From a checkpoint of a small audio captioner.
Model: 7.61M parameters, log mel input, encoder arch vit, encoder norm layernorm, encoder activation relu, encoder patch size [64, 2], encoder layers 14, encoder width 192, decoder width 192, decoder layers 6, decoder norm layernorm, decoder activation gelu.
Data: trained on synthesized solo parts of chorales (CocoChorales), 149.4 epochs.
Rows from block 4 of the audio encoder of a small audio captioner, named by matrix and row number. Rows with one number belong to one neuron. Each number is 500 + 25 x the weight over its row's rms, rounded and kept within 0 to 999. All counts start at 0. Numbers have three digits each.
Before each neuron's rows are labels from the 100 clips, of 14848, where the neuron reaches its highest value: "top examples" is what is common among them. Only what is clearly more common there than usual is listed. The data: synthesized solo parts of chorales (CocoChorales). In brackets: how many of the 100.
# fc1: MLP up (encoder.blocks.4.mlp.fc1.weight, 384x192), inputs 0-191
# fc2: MLP down (encoder.blocks.4.mlp.fc2.weight, 192x384, transposed), outputs 0-191

top examples: note C5 (72); violin (41); viola (35); note C4 (29)
fc1.193:544472494474510583471518492484491506519464499501469474519508480512493514486474475498495472507522548502504516528495464551519494485475530490505484477502555514502512484506462510506528530536506499499443480535467480487516555516492519500458459492527508512531502491545509505511501571492510520513514502444481485519487522493524481496516501496531497509521484506489494544497453497530541495488498469488531479524519489530522492506490517491478495527484478481493434531494506482530491469515491523553532484582456490496522489496490527470475501506525448453476488495482464518511510529468523492495
fc2.193:498493534512497534513522510483505556521487493485445534532490457509490512492501469525499490525488523475514498505483503474454548488522516499522524489482514512511478511485486475489531519523528506532492500492495507500502575479526531518484538457501463440523486558487509530463452500480501482467555491480517509470545503514518518519493507505500475469442548512486492515493521487505485499513480459504470507496533558488508498511507531521490499468524462517509492524527496484508488545531530494495513526537495490445504514517511457465503498466474479445471519521507437482509514487471458521491

top examples: note B4 (100); oboe (87); note C#5 (32)
fc1.378:476514508519516542512559503521478513489502535503423520506478513470465519538510486481459496506489486518492495525475479526522509514462469473529524510501531478496490472492493487527553532504502513488519506540489530507483492514485507512483510546528503476487506508456469499494508494502500515496505498494514455487478493507506490459502503455444539539513536476481493527466539492515430502470470457457481478513488535489499517536516556508476453481498479529464503519534541504542444465532504504539513487519475524480486459495487520468460507490521477505528513494493497521516514487556516530486
fc2.378:492520521524494531456489493496476493499481512483484514582455512495492467538491470480478471500468475504471478519515444472492577515484512543531488468492564514512476523483515503505461471495520505476495516498519488535482506503518524492475501507509504514505496475535511509469502484501488493524533517521506499531519519463463487530500489464463510535483535524513504496539503460474528499517533455485498499510486448481507533522515469533493488510531498507498461499476488536515488479528531496464462539477490467448496494498510472477490518485499470455427474485510467479489532486453466510515

top examples: note B4 (100); oboe (99); note C#5 (41); note C5 (29)
fc1.216:530502467522518525483482528473447463442460537558462527512498518475491544482484462520439498501502469494476541523469524503529488520472542459486486503492503437502505499482518483535524520479497512514488501538512502463511509500506527529517504552536499475521526482480499464545510483482510479472474507513510459475475519486461491496514516499456536542526482473507528501501533486490451539479498471473492475519514560512478475534522493529500519519511502493483511504508519477481494459571525548494506505541489522515517490491486509530492502493470497524517513519493506531526467492516499523488
fc2.216:493508502500472526473453502489507456473466537550507505518497473488492514499488482511487480525490482465509481515485496492492593487462481496529523482469541516501498517468518499486484501490511494484494533552560498483542468519526482487495519500496520472517510494536527499501505487510498475477477475515523502516479550469468505508487483500463503529499533521498537484511513525477527523511547500463564472512499464521490481556517427538543489479491483515490500481452480520499502490520494475446464494477531531481461524455524463514497492463508505539472488460507513491517501508484486462513

top examples: note B4 (85); oboe (81); note C#5 (42)
fc1.366:503534496541520537519577466486490513491515551491492487500495524496498543466471494479476537529460494517501520511455477507538444504519462489517483516509513503450508504484493488518551529520501503514534492465493553518492465528504521482495493522520517530504511440483520487519548511479469515483485475490502460496508513497488469508486518496510514517519532459452505474465504484495475511459503529486492504539482545514481497515509502507482502516454488462476466536501527454531484513477510495528535498517464515541496481501454537567477517514500519517531507469532526504514498532532521538490
fc2.366:537480543522465518472487465528469464509498481490517518474484542538500480521520526515527522482479463504536540469522465501526520495472505536511503507516517495511540508504499512494545472539499494504508508479502519506538496507502521532525492542507493508499518458498517464482488489540438451530486544480505528517478503441557512497478465503490454526515490496490500519503480514467508523506479509490484495515496418476470519495511485542470508503489488493498533531477480516507532465525509474494493505511454513506528520489495557493555485444520547505524518501488518535456502466504544488498

top examples: note A4 (100); violin (62); note G4 (31)
fc1.104:500487507488504512499531531497497545490488459501490478525539522534503475471458512498487480493532493538490464475491487501528478550514543498537486527508529496547492491536489494495507539512481535492465491526483497520521485478485520490479473499480530544477506503505530514551500498496472501502501461518543483508490513565542504496475489463479551516500485474503500486462478497520511507513509499497444477514485533500499513461508519481478541521529485506490430530550497499478556469560457538490499517490486473497528446499492498476531531486498485455465495467493529510560475512506476481481
fc2.104:492475543498483522479505509514521502495537475463513474500512539522496476529461499514543498509524496519509483480549497503524470518505508471523486501464523523520489512528489498483457488469493518489483492524499473511492479523493540488456488438510475535502508480539526513533526483495489531497463488548527516497514542542503514480516497477496546475485486525521505471485487487483514441556498534490473493470460479492500467436488512451509534519496501460507457540532515491488526479500480513463464521510487451519497473508470513474522535466522476482464464497528502515546494447479488522548

top examples: cello (100); note D4 (84); note D#4 (43); note E4 (25)
fc1.114:532544483477497486492493477504492502529477478481497452533519475455526508517485544449462493526525493530481508482493527542501487478468461499484471501506531522522501460470547487539475505501493501477521484487500533527487488505502542487507492522490518504479469485550481511512500537521483489517501507528472475512537467464505522509532497497449509520532502532499490490530463504560507508524516526527480493487517497475550469510468525508508544505467486454471465558458529481504490495504470538529514437502496487533495514499496497545492570484491496485515489477464476494481549534502477487524
fc2.114:497531523488507521517486489518491496506485457450486459555480525476499462476496535499509486489506460547511524497537514487466534540469442519470499498529507500496541510502515501515483474499532513537486493489477509521460466523465523481508492499465467512485501508560486504464465478513457475510518492506479540507538497413521480489511499480480476530473499567510469508485478510524519514509519529490475515520496494500541475516482473538499533458464503484517491538485507531498499511450496533539466512494457506481500540500492520531506517490491477512508544490471500499478492551517547517518

top examples: trumpet (95); note G#5 (60); note F#5 (55)
fc1.25:516456468517515512518496511525506466403549501499482535515509537522498490494496538501464477544524485520533502530528496491491500529506490475513480502518522460487531495475495487504464533465485500498474453462507507502532486536477488515503474524471550483466511511460536485529528490467507507475524505464478481523511481538518524538479486499479494494441500526475524512523491513549511480483502515478447531483497528509508488488508509489458487498518472497524506490503519469509482447530480486485499501518480519552566467538487541540483516489489512504526543490510549491518532525525498518500
fc2.25:521467505494503520508500523544475484461508478469492443492516511505479504482531514536486516520488469546533531490486507470518485517487492475533534510518453478506490464493478458476488542506498531541471472466462497502526518469460538519519481529521451475514488492510493491518507479505438469523518519471471503549512474475480461481495489501480508547466516532527494524475510498534507522485519497485446515485492503530536505477485482542519519500512481477504506510503529514504465448514497511501483526558472475476540492498488546521527493468437509523524545484529500491489508556477474515492

top examples: note A#5 (47); oboe (42); note G#5 (25)
fc1.267:499482509501487527473481507493506481484488485486465514522519471528489505466527494509495476533528567494518536491528515496449497535496521454498541524453513529515528476484531514524535524501530499519500524486504496492482508522525446524493486552496500495491501502505501538491458492508468480485499518515499470496503549521504462520462530488483461485502515500458476505524481515525463510504509489479535512449523514564528500490449460530515420464461503540492537477449511525542472436510495483490494493548519529527515527500482497491484516506512501478496517525517518514457493514486508537487
fc2.267:466560554557501490503512505460521536521549487489501519543489485462485488502474462524486532509513513486498502519436489503510531522494506511459514468488512515526457485490516478502549489503540478538552514484528497519498507520545495507520516473474473510528523512472501518470470524532475506428499487485547497492528492521452509529501499462463495502472490474475438506453548470517474501518437523476535500503474531487499509491513504513497485465489510529493525527481498530503476539476483506491506477482506508467477522496513467523482469521495486489514457524507509505520477469516499529500

top examples: trumpet (100); note D5 (36); note F5 (36); note F#5 (32)
fc1.120:492487480522525503499501537514473516419543510498506522511480483518528510502512452512474497541492496504546517511508519475467458535510526458508549479538513484484515508487501494500495481512497502515528512455447496499509487499476492560479474491471517484515512500456516485510530480507474480504469499506523447483486473525491555494473481452483489506487525497478538528514490505535491528471528547465505497516481489511497502535523516496470450492492459508526501473478492494588466478535461466504507493510438513539494482504497507526537481528493501520508566493468504513515526495502501474509
fc2.120:469504497534509461468459495538482496494544480482545511503447512521504522515517455522506525537521485484485508508525524502474485528524506457531550496461496473474507497489531479455497464496456505495515484478437475469537529514487451520514473484503548488536528494519550506503505489541459520532480514532520473482474455539486537500475481493514492497514515514494532520462491529490510474481476510485539498493518498505482525516506504457512474505490494485503507490504476514542512463486489497450500507522480465525472503474535472518554454534496505490503557497442508522505523480478488486526

top examples: note A4 (100); violin (94); note B4 (59)
fc1.338:503465515506501522507517540489495516482460464527492501506520529533490502470446512521505492504529515547510479489514478500541470574537535484517479487519522501526522470531473493479508506510487501490473505515503486505501487488490527501468493483499533547509525478499528511524504484507466536493492484510562502520489543547526499492482493443494559523482463481495497478487485483528533489513495480479455478507481505483519519470468486509471544536513512510503471542537474516498548434532479526496503526479449517498536494499462539466508497464528507467477481453459520534514459482496498530493
fc2.338:499484522502494540509535497521501513496562466476488471485494534515483483517477488523536522503494499526490496481531508510511456513515513508529467510489518521495485523535474489499466492449487518502488504503479471521508489494489550505463475438502479515502519513536529512510515495497491530496480502533519515489532546547494519466523490476500545498460492500506498483476484465487527436552493535486469488484441479507478493461485535431484517522507474475500463555540514507467526497500460519473468513511485441523499488488461520473510526496517460464477466517508497526548510458483477504529

top examples: oboe (100); note D5 (46); note D#5 (29); note C5 (29)
fc1.213:510466487529486550498509479489477488494485556536505523509474500480528477429511462514526481489497505480521497482512490513507480513500502448511518501517508488552518532498536519499498490496495469499508496513509482483508464521538536549493483536473507487527500522517511501496480490479518467489424476503484487470464523524482523502483456505505498493529471503510494553531521491496469533493476489497501453517521496504458461509523489477521454511462507496490450467489492482511529477519473524521497490559515504542477515476470505532505502583447535490503524529441493514502480478481533533522
fc2.213:519460478507517536465503482545502477429526535507527508497458491518510512473546486507534472509490524475505503508494540498477490513509502457517529463515553471482518492480501494515472477456487467509498511501533468468468460485510518504473491518502488502515500490479538522542498475468513492494461523500495469474493561509480526484508511533525496505513535570514485517547529489486506439492532494489531478478515471479498467530505491492537454490511472487502507459437485486500485455514503492514486508520489504545479482501478515513505509509475502497540535500458507513475515462486539552551

top examples: note G#3 (100); double bass (37)
fc1.236:531502510484577510502462495508494496518519510492512489493494525513527491484526460471542456533488541512516531486493441506511485475467460464516504512507474503484528500481470506509483502500489456506494482471478531467527498468534479487533476550450527457539471530516488494492498526451498517522519491490460531485495507474524501555506489555535478496462481517494522486506476532503515472483481486514500506523511494502499469547479524470511461481504480477503489478543501463512502509493527454542491509519506525503495504519449475500507527548490453493531551542472526521500533509465537482489
fc2.236:533524461463492545534470449501489499489542519490502480512509494501541502523522504482493498540527536487497495537517481494479531517505475495462494487539517480523517502426463450546470534465506506482510448451487517515472530502516493471485492519449506460515481528512487529460477542502464474479541494452505532516514515503546501523481497493519486491473501525531523491537475527543523461538541502474516515472519491505507489519477511508486495514480483477568504520529504499470474509487479504477531471505491481501516487500476482477514556520506484512518499542483485463467493504459515482509

top examples: trumpet (93); note F5 (33); note C5 (33); note D5 (30)
fc1.4:469525483511497460517521503523479541472537459484513528484493476530526494503494452482464522526521488517494519530490511518470465521549501484503545498481491515486517502475519472460509480515477536504520497468451516527537489476507481578499485507509543481485502485455510513520535493531476515486485491518509468510512461494521562524433517441499522487503510498514533523484471529546486496466505571454503480486493534507496520488511516512466497477509484519517500483484492543570485497506474476479529485504486503508491451503503530513524489551509499533516531474478512509509489505495490470531
fc2.4:471506465516514451466490490539503513489539472496529543485465503526517517518502481490471554547533516492501518537498514489491466502501506460498545507486505479503476493494536493496494467515455504476521462467439493481533501514485445530532463484491513503493510488476513477489492493561501531512472489532523449471495435528522536502469509482494481480486491482490513516478464516524457492470474558461514507490493492510488529513535501497503455520483515512519507481504479526550491515479468495470537492508479507533487489460523505543526476540480534507514504469460506513520506503500452451512

top examples: trumpet (94); note D5 (68); note D#5 (44); note C#5 (39)
fc1.189:506550494524522492520508481455478529496527504524505533527497521463512525492491478468478486487523489472495504464488446518486479535498510488512480491488483525523508489479523496540522531531492499496471510486524528526503503475519493500512511530493489472511499522454492475535500552497488453456513490479505482467494480484497499480487497507503469541506488465501506506496550468552478506478448502475550525510499583523482515530508536507502466517511482550518516490522559508461464519519486488501512500510494540522482500453433469519500526540496477549529508542470489524474506505522469444493
fc2.189:492505441493537452507507469485521485492549526500502510550509503492518513509504493524511518487494489512522492508478508500471469506485482491504501486505549473504508514465541506560460502486506491493553487464460499486473489523505473456503469537478521491478467515519485561511507507525480508506467502497492476468507475514510510509493472571484494509481498501486509488510511485507461495457485545529479550502473522505517510532522478484537435502482501468523520478512496484480496515481475535540514477513523497528472474495454468556475538545458532454561552513469517499497505501513512475486

top examples: double bass (70); note B3 (43); instrument: cello (29)
fc1.161:514527494485468505489522571510483521508474483503532499516462457530485487490501488452520440488492480507480517490469514514489507465540451490489454491480483482455556491503499487501506513506555479507482507522490517506479487485487495496516520560496531488502469476487488532484477497466503497512526491499459469495481522464490509528510527524483485522534520558463482486511498529499509480464543468533490508528516523461507529542497517531499477464534505488488461537495481497483494468494526529575539495500486530527529517522532511505504512503486492476547546487486545501463547516476460495500
fc2.161:497545528481520508520504482508481493479494495467472503512475469497495486502472478493478515531451482529459501462477506502452555494520464519529465497498511517498518532487508489482504478476533489526512517464559470510501521481542539497525493483534483484557464474537500566462486478518493442515528509511500509515537526447464497534528464542459480518487523556484471507526497510497519489510515490497512502484505540498526500493541483520517500465464496510476534529454506504504484515479501521517524493505517487461508528520539498503511473491532459482498472476521488498432474468471488525520

top examples: note G#3 (93); cello (76); note A3 (31); note F#3 (25)
fc1.163:508523511500486486488495524503480507503522479521480473500465490522512508525478444499505499482478549452474516512504489486513480492471488493486483531462488528490517516451478508498544504488472480483448498477516528485530525483544497511502515524492553458515467540483455556476503531499497477532521486517501527446434476488527479540484496472514489517476499463513552462527484534497461506515484477513518523556481502502501524541528497497471451475533505478516532498517474467485540490514522482509518541515489516447491493475522477471525496498485521500487516496498504530549454480464518508450
fc2.163:534509479473529492536489454530507535509546531492513451516485526491549510559498454488526469514507557470521550500487465473515506452484457477494505502514475512519524465460485464509516531499475487518498450479446496490516534480501492481523500501459516445490471560519498484498487520501476513515561522492499509494528475493517474522502495498511480500449509474522488529479504518541503514535494492522505519496529514479517538514457524513502474512509501498533538509549498508491461504471520466495532522529486485498469473475469469510502483479458477516532509536492493494512493542500476504464

top examples: double bass (97); note A#3 (50); note A3 (44)
fc1.106:488466542461478573487509514460500504503481478485508475538496496494506512506489481477544466475533525509517521510470450533495505503476503523526467474468514490503512500497477527502501510521532468521476516580504486507472519503479476480480484506502489534504486459500468547516508534472499477539519525485476484493480543462486492491495534482488491554556480504493466486512549487502503463502483431506524505497454449501482475491485484509489497527511497477494483518494542521497534507470517524546474480526487502507547490520507491478476530486531491477536481522503536508493540516466553540525
fc2.106:477508536495521512530510508437498538507462509502487483522531482493475484480478487516475438477497493503504493459484476499479549490491474518516500477468481525541470495493491524512499486497548484546526526513552524494470519478552499485554535486529489460508461502468496533473479506485525456453506478462490505498500528478487515519490490513506493506510495519491491479524525474491482531492497420525510548503493573501538475484514482546524508450516539539494511488476514471484486516490529475513514498474553526473488531509507484506495515513476497456522495515501489461491490502518483535548

top examples: note C5 (100); violin (71); note D5 (30); note C#5 (28)
fc1.311:499481499500516582473505475499511493517503508516419472537515504483468503518508488503485527477534549521514536523520461521541492521464507539503507464489557492482468524518488519513516523508530513491453517538474464514488534493504469502481475456490518542544472504537521501496485532479532503531527468463469489528499498500503507479547477480516473488507492499514477540496473494499507500486480476517546520501524478509516483484478483495483452515464502470459439510499508494523525503499507518524513504543471483492490476523521505460484501498524438483478476496521453519536516529482544515482
fc2.311:458480522548525508489526511474516537523480509477480510553515476489473491538466478513479485500494518473507468524504473460435568494507522507527538466476501520498460499497511523508507505505523489543554533534512502479489548493524484500518526480492456461502500517493508531456453492488510499435508495462520505477503492514490503512485496494517503458505515530490485488483526474509471506501487451504463536513544557494525510518493539517528468458499496538522502506502489482494476501506551493491520509527502497491476512543516465490508513473474512429501497520484473442493483501507484551501

top examples: trumpet (79); note B4 (72); note C#5 (48); note D5 (30)
fc1.9:464539541507497488510527496448507496510483537496480488471518487481478552488486509499498490462539513487475505471521503479526462529542488484487504498451523513489508465474501515514517565523512487500523497504485552506479531484502492506484476488491504512474477505457472509527477542444497522497522520486538489442508468500516513506544488490501487512518497487457494433466537488525458502502485491532527501566479546510489497504470511503455486531482486480495491508523509504468478481523496558512535494518492513473513487549462474512466539525460509501532511517519536508508514524512489509428
fc2.9:506539506496509501506550519461438498475482458529503506511471486540500510489521501490468475493479471478450478441495479525489513474524508525520477505504530521496536516497494521509514466520494475521547545531507507506517472504526484536512546510500522499482487518486513462470533501487506503514473480511535491464472542501497515494468518497466512558553498516465506505499492478482500490451471500512515455542486518480438523519522528474444501494474483551503527490511489487483557510533498481490539504468477552497495504501487454517484504491533499493515506477456541498491497463506547468480

top examples: note A#5 (100); note G#5 (57); violin (52); note G5 (42)
fc1.342:490488493528517535504503508493488489485527472524477533485503529464444481463522516499500499494515499506496535441495459502495505559509530509488508488492510438526485499526535492505499506484508505516517494464513497513469496533530522525511491510450553535512540514507535483494494487520478527477497497466538478543510472537497563544511479501500492495487485490448446564474493525532506503462446541461530518489484522512494513494497465481482505432493510516503521497489514459521486499501441496494492468500508505524529544527470524536511502502515487515498525494471522504487526523553495489453
fc2.342:482487504521544518528520486565463527466556500522459479505480519466500478506497472503509540493514481517511517501481504467487491498443503512518547458484461513491458513488519490483481523481481507529492525472496489433521527483507461491519532517481510459543514503513488532441538490502518502525523538520527508527492481515514530541509495462509481503488504487511491494497492517473498529472452508495459554546513506503506526548485509472465488506503466469513536497540529454495503490478506483528484523502442496497526498493507474474503508467477473485517483538457522535556484511479472501478

top examples: note G#3 (100); cello (79); note F#3 (28)
fc1.41:498518519511523503512485549492484501519485476513500472519477512524529499522474435498545477494472551452517540498457485483537481499498494474485470509479480509473480483482474521485542497527513476507470477492497491471550516500529497511530488513440536464519489557470490504486491512499480506524524458516488555471453471465506469530505497476542487512486488474520541454507479518479479515499494484537519527538516483503540536541510481500522437460525496488491510501512458494507536505489528471496499543505483522469491516475498490481515489497475513489490520502491538537494526508474501503418
fc2.41:522505504485518516552478456557477516495572514509490441514466529496524459528487434500531488489519538483516545489545481480504490488453474475488494493512485532512519486474496478507513540499471506500493492468469477485552523489501477490525507537466516455510511535527468514471492502507462498548539520512511512483525478501541458525498464480490502513452490489498478514501490550532494486539479494499495531513515504516518548492477507487495472482505500502519553505533493491494464454465508487480517545546445521484493471500487490479508503496485472524519484546484493510507471487494494531477

top examples: note A#5 (86); violin (57); note G#5 (42); note G5 (37)
fc1.7:473477459516489534485484488505496475442534512484450535509539507482523526471496483519496500538528525520527539486506496495479499540460513493532520501509529502515508488496512475543496498479511516511486477486445459474482493521497503530484476496473541506535523572482529481494481504516495493456483491429515473546502497540460549511483499484496475509480518503509496552484504485532500508494481531428492519522508520526485439515511478486503497494473482471523482491484526496535517505498480493477496470545515487549518486494508485536523527512499508511497544553481453497519537554505509512489
fc2.7:500494507502536509512485465536491470484521477479463464521489502490517498515517487535487522513519503515564535560465508470494506524448488493542577520472472514503511493483493495500527518503516556511500496487449488467546518497475471499506507537510486466519541485530477515484510466531442466497507510489489503536477468489508485509473508469474473530469493505518492525465498493553494512510484499482428518519498526484531494500464488535526494497482484478503506501512518514536480487493532513524479532548471498496498509475538510515517466470473488501534524534498484503546459546465488537469

top examples: cello (100); note D4 (53); note A#3 (46); note C4 (45)
fc1.329:540559490492487448557511497509492516508504465495485487544466496488486505506505511435436476508518506550497480503530521511500492521519500524479487520492506505495523475485573481520557505542459514489480497484472518529489476489511499520468487503487496497459487480482495463537508494532443487520519500514533491491506478494544511484477548483489526526540501527508461494493459519545526488499519533502495483499468525463487502510479538517503530540477466519479468536480481520512483495506457527524531499498451512537494478487485499513503534482512474543518529463489489528498461473494468459500
fc2.329:473546517548526461504498488528479496484549467455471476528440508456506480515493496489455504513518472511495520502506506460499520512471480524449528500495504480490505523482562502536542477500489489539510516483474499550483467519521491514476505513449509492497478497525536508487494456569472525500505480525509542495530447472510516478527513497483481494491513516498465506474464520500501534475482552478531533513490479520500548518494488535500469472452517534512476512501495529527471495494488511513498529491479496467459520506508508508523499494444476485504541462474496510502446502520536502477

top examples: note A#5 (66); violin (63); note G#5 (39); note G5 (29)
fc1.237:463516480538523528498513479508483481482529511507467518469523483497483504470514525501479543486531501510473542499524514464498498513497527490501543489403505478496508504489524471511504492479512495489528519459505523489465530550521492530497505505473508493510541498516488498464508522495479520464492508502526505507541493512457560545520484509524491501514464483461491483506468499496466453497436535480535520514494488537505487498498465522449441451452486486493516491434541481499482489501460509481498488530489490505514520525471539516495492505542522490499497486503502517475519524554515527450
fc2.237:494504523556549552529533468538494495458564558507470511497502497463473489499451479482486556508492490530483515501454489475487471488452521506516516467497512519495465508491525453525497479478496489540525543458514492486474524492554497502467529502483475483537527505508504524445514514498500524459504497468508519526536513504467533527528499491489501521504497472530462506500491478517508486504439510447505528533481517466524522553538499488489496470487478505508504549510526480471479512489474479527487499480464480483508501483477518460512476489519474506486467500478504521522475490503506540508

top examples: oboe (35); note C#5 (27)
fc1.201:499486511490496552500490498493503470483488508482528493567423497459510497497541515465531438500535513511506522458505473497510509491532489487491493516516513516504540469518527526545509488488496467509494518565520495534466480534495480489481514543516505534485493461482492514487493520477473488518538512517502442451489503489545486495541554536489501505539527544482419502522531529484486470508510438509514504501512479501479514529487489495511492496477501485482474493468510489506488458491510530547501500512448512521490477502486489483456516507485475472502525507493498505470515494495516565508
fc2.201:484547536529512501499493491506471554524475504477497493565436486481490478548496463464476477510458478518467465477451480488475609490516487533495553481468489503494464511497525498485515466511509510533564536529501494519522508482533498492505514471500488489527462484502485537475499495542463490495523503526503511503516495467461497502526495513479502533518513563482458517491511502516539515501511479500521490504496530492522528501500498522518514482503500550474509539472496509486463519499494495489499498462489506465461512484533475490487506476499469465493506484501484507448510486489473540510

top examples: oboe (100); note E5 (33); note F#5 (31); note A#4 (30)
fc1.257:531465470496499544481481525495488494489503536494492547547509506498515481479502543494477448508483533496524502500520483468466501516462522469505495530544556515503524473515538492563485481498521527542496498511489497488489500513487485508467497533516484528452553526504520473465473473488515498487489482493470449463473516487534455515501582509465505503491519511485462537520519501526454516528516491462470503477506509496485552544509484508514478480496504535518506505479467525512445455508510481515495481515483520544488500501513509491473492504460536476502541511500476480484530516525501556513
fc2.257:479536523518470529503453516527481474492513499444532526521468479519509507523486487510516499531455473501538524534480455459481588496502496516465527504464493504491488469460521476493506461500512508524531496493498496504514511492525529487492513513501486492499539480503504516493503481530480484508500494515511515530521506483456455521481526478455522556490546501524464515490525519505523486541531515444512456466504481495485543512509430550486497500529522536495517500482462530486490480524502488441501526500504520474504488480516525477502478484526524535479502485546504470468527479461468521493

top examples: note A4 (100); violin (83); note B4 (38)
fc1.365:519477510513502507500507512508506534513536491503500485483520521526531488501463492524515502497539513537523487483524500478524501520489521465544515507473505488519494477525497481503507505470513557490502490490480487510523493484498529482483482493484548534481529498512504533497504490486473533523489460508530501528496497589509526477468497453468570505481464493485541468483461484489511483522476504487448466481498471506504513458529485472462506522543490483530484513543495513466527439547465516465490522513489479500510436480481527473540526504531487471475479476480529501565476500470458524482
fc2.365:494504539524483511503535536510486500500531472486480478483521495510445465522464482536527543478521511529508510448520503484534474527523516493517484495472493519504473495525463491472513513489503537500493527512487494536492509501501515517470475437502477519509518525520527498545488503519478520509457471534544515514485537540476502494524492469481552499494481494501469453465478486467513475529491527476484505489444503485513520431481497486523520510500516489473460576507519506494514482509489500475473537479484448488503481496486543465544518453508468485484463467506500518524466466493465539525

top examples: note A#5 (91); violin (63); note G#5 (47); note G5 (39)
fc1.53:503509479482516525522502519510461502438512515514476505506524524480492511468486536509476505471526537509500558508500479488501490537460480489505509531473518516530517466524547492547519532505505549520483509502486504462465494472477512526501472508492475524502510513467497521496499533500511489488506480490513487548533476499508538526510510487471495508510475469491422547490483516510467519490458536475490512556477518534468485508480470518431453464479485495492468475478558488507529464511462548476518489570496512484547508520494510527519507504488500501507510491506501509530498549542512508476
fc2.53:496492494549531504492546494535485496500526531551475507483476501489512495520502487495501554491500486487491543509467476470531479482469504493506512447467501464529496514484516511532521460487520480480518531473522508485490495506527499512477535511480508503525517464508460502452531529477492500496508524487549510510527498536472574550525476475495485496482514481524450475502520495482485480516436500497500502517518453449478496509521516513451464509456492476509492514510496474496516498503517523544538516521461463459550469510497505454520531472526444501514456502499504529545498484492510533483

top examples: double bass (100); note A#3 (56); note G#3 (42)
fc1.288:464525540473470545501507567492465514521468529502509475500513519498455499507456477470490480454499502533499527494478484492493486478495442471506441462476468521501502438485531489513490517515532475531526522508515504485484515486489530524508485540529495516514481478515497522481485540493489472481523513510477477481514524463481486496509525486467549575565492506489459475515522506500473524503516480508488501528497514482502491510479482509508513512480517478529496559484538522493476481471499556516517477521478499508537530482505492525446524482494519480543493513521537502493565530510485522510
fc2.288:482528536467450550489471514471485472497461529475516504511532527516473510476456505507520481459513486533497519475500490510476498490493465471514469487454492529526518483506473500497467498482539513537538506478533497468498560483490561510530473508552474536524502468496473531464482502479483449498504529483494509518507548452458494516485507495456489543506492488472484476531535499478489514523540470492495498511486516501479472467509444511479530508481542462508525528467529482487529484480487488493498486510512519491529521503544513521492512478531534509524484528550529507464515528494486517537

top examples: note A#5 (95); note G#5 (49); violin (47); note G5 (34)
fc1.144:505482473514569500505573497497488497484473493540448513498539474481465470461487521502448535489506489547475473478503514491485471522481508518534568475486484472534482472538519528508528518519521522522514540495503508468472511508556469484509492508509477453505501455520487468507548511536496488477461478500502502536507508516511540519500466493501546498545462495517486510470473453534517510453449504455488515492493536486537538486497493518509478494480490542463498505482521479493516496517492487522477495486505516536518516510503517498495529487521488485527485510470488480481451545516506511494
fc2.144:533535467521512503528524513537454521475517499510437486492501471499460457505497503507475549467487508536468480472466501471481486488512509517483499505457478489486514492506488494477538549513464504503506546469497511539522555479523462507495493557519500434491497498479492481492521483552451489506511509470515545482496491466532463496484500497463505508520496476508481480500473526530498521486468492473503542531491527514554564488517482533510489497533518538481505523487517512468499489496520477523494505493472509459493532508530530479497468458489523505518490466500504499479441511508488553465

top examples: note D#3 (95); note A#3 (73); cello (57); instrument: tuba (42)
fc1.57:462516486468523491512514552477480547508468462499501463515467504528544461502498454450514449466489478493478486531456488493498491484491515521492467510477490519494528494502494484447500485516522459522498525523520497475523472464495536510503536513526471496490477501451490563453505495502552505544524493539474534517507472452487515519508529466514507528498489528528503468487485549465487511501498462543494496566482508498480506519480482529464519459531501470514477498479523506488541536486509500531509517505512499463512533530517480506509469507512499464473515505504551503537520503479497488474
fc2.57:526538496468510475551481478558491501501535493476501470561472484496507477523509488493494479497508470530454500499499492472513539513473475534503506488485482505518537547479526477477459477455468499492506503499504506498529518483532513480493504457516476502520457457578487557496538482541520502535534493560501526525529468467512538547504482480470536528483539519494465497515471545520510482529494518474498494513532495485488517530493507492498493494493506505524459505513498502512488544476483540497503493501495448460466511491514487481493492509503465502480452495477491504564493477495485462518

top examples: oboe (100); note B4 (56); note C5 (46); note C#5 (39)
fc1.205:472473461506487510481492536519477472481519492494519485529450451508512504512534467512479486520507487492526530522474545501525510535480515493468546510476527461498501472471502491487526448471503512504499504532505495502516435527491485525440526519515498523477496456501453503515539471536484497498491470528502437487463493528478526507489515487491515491525529550504491492505484524482496507487532522488488460472515460478497510556494488548507468478506485494508452440434468461539458494537475499493490516481506516511459482503527528502525498495489512497500530460510481494497485484478526531539
fc2.205:491530488529511472475468515526481478496509481452516510536457474499531486534515483502471513562460449492495480536482524483464589504493521505467523496487516466498493500449524476505491452492474498483516493501502497514510479520541482493486512506501493517497497470510537521522535471564486503495495480553507481514505486482474508510513496524477486512496522551508490526502497532510495495506538552460547472470494486500502542544516471519523467477488508535499505501452471541507468495514470500480497501477526485498423477477534511495486483506477500494497522447492517501452511464484497496529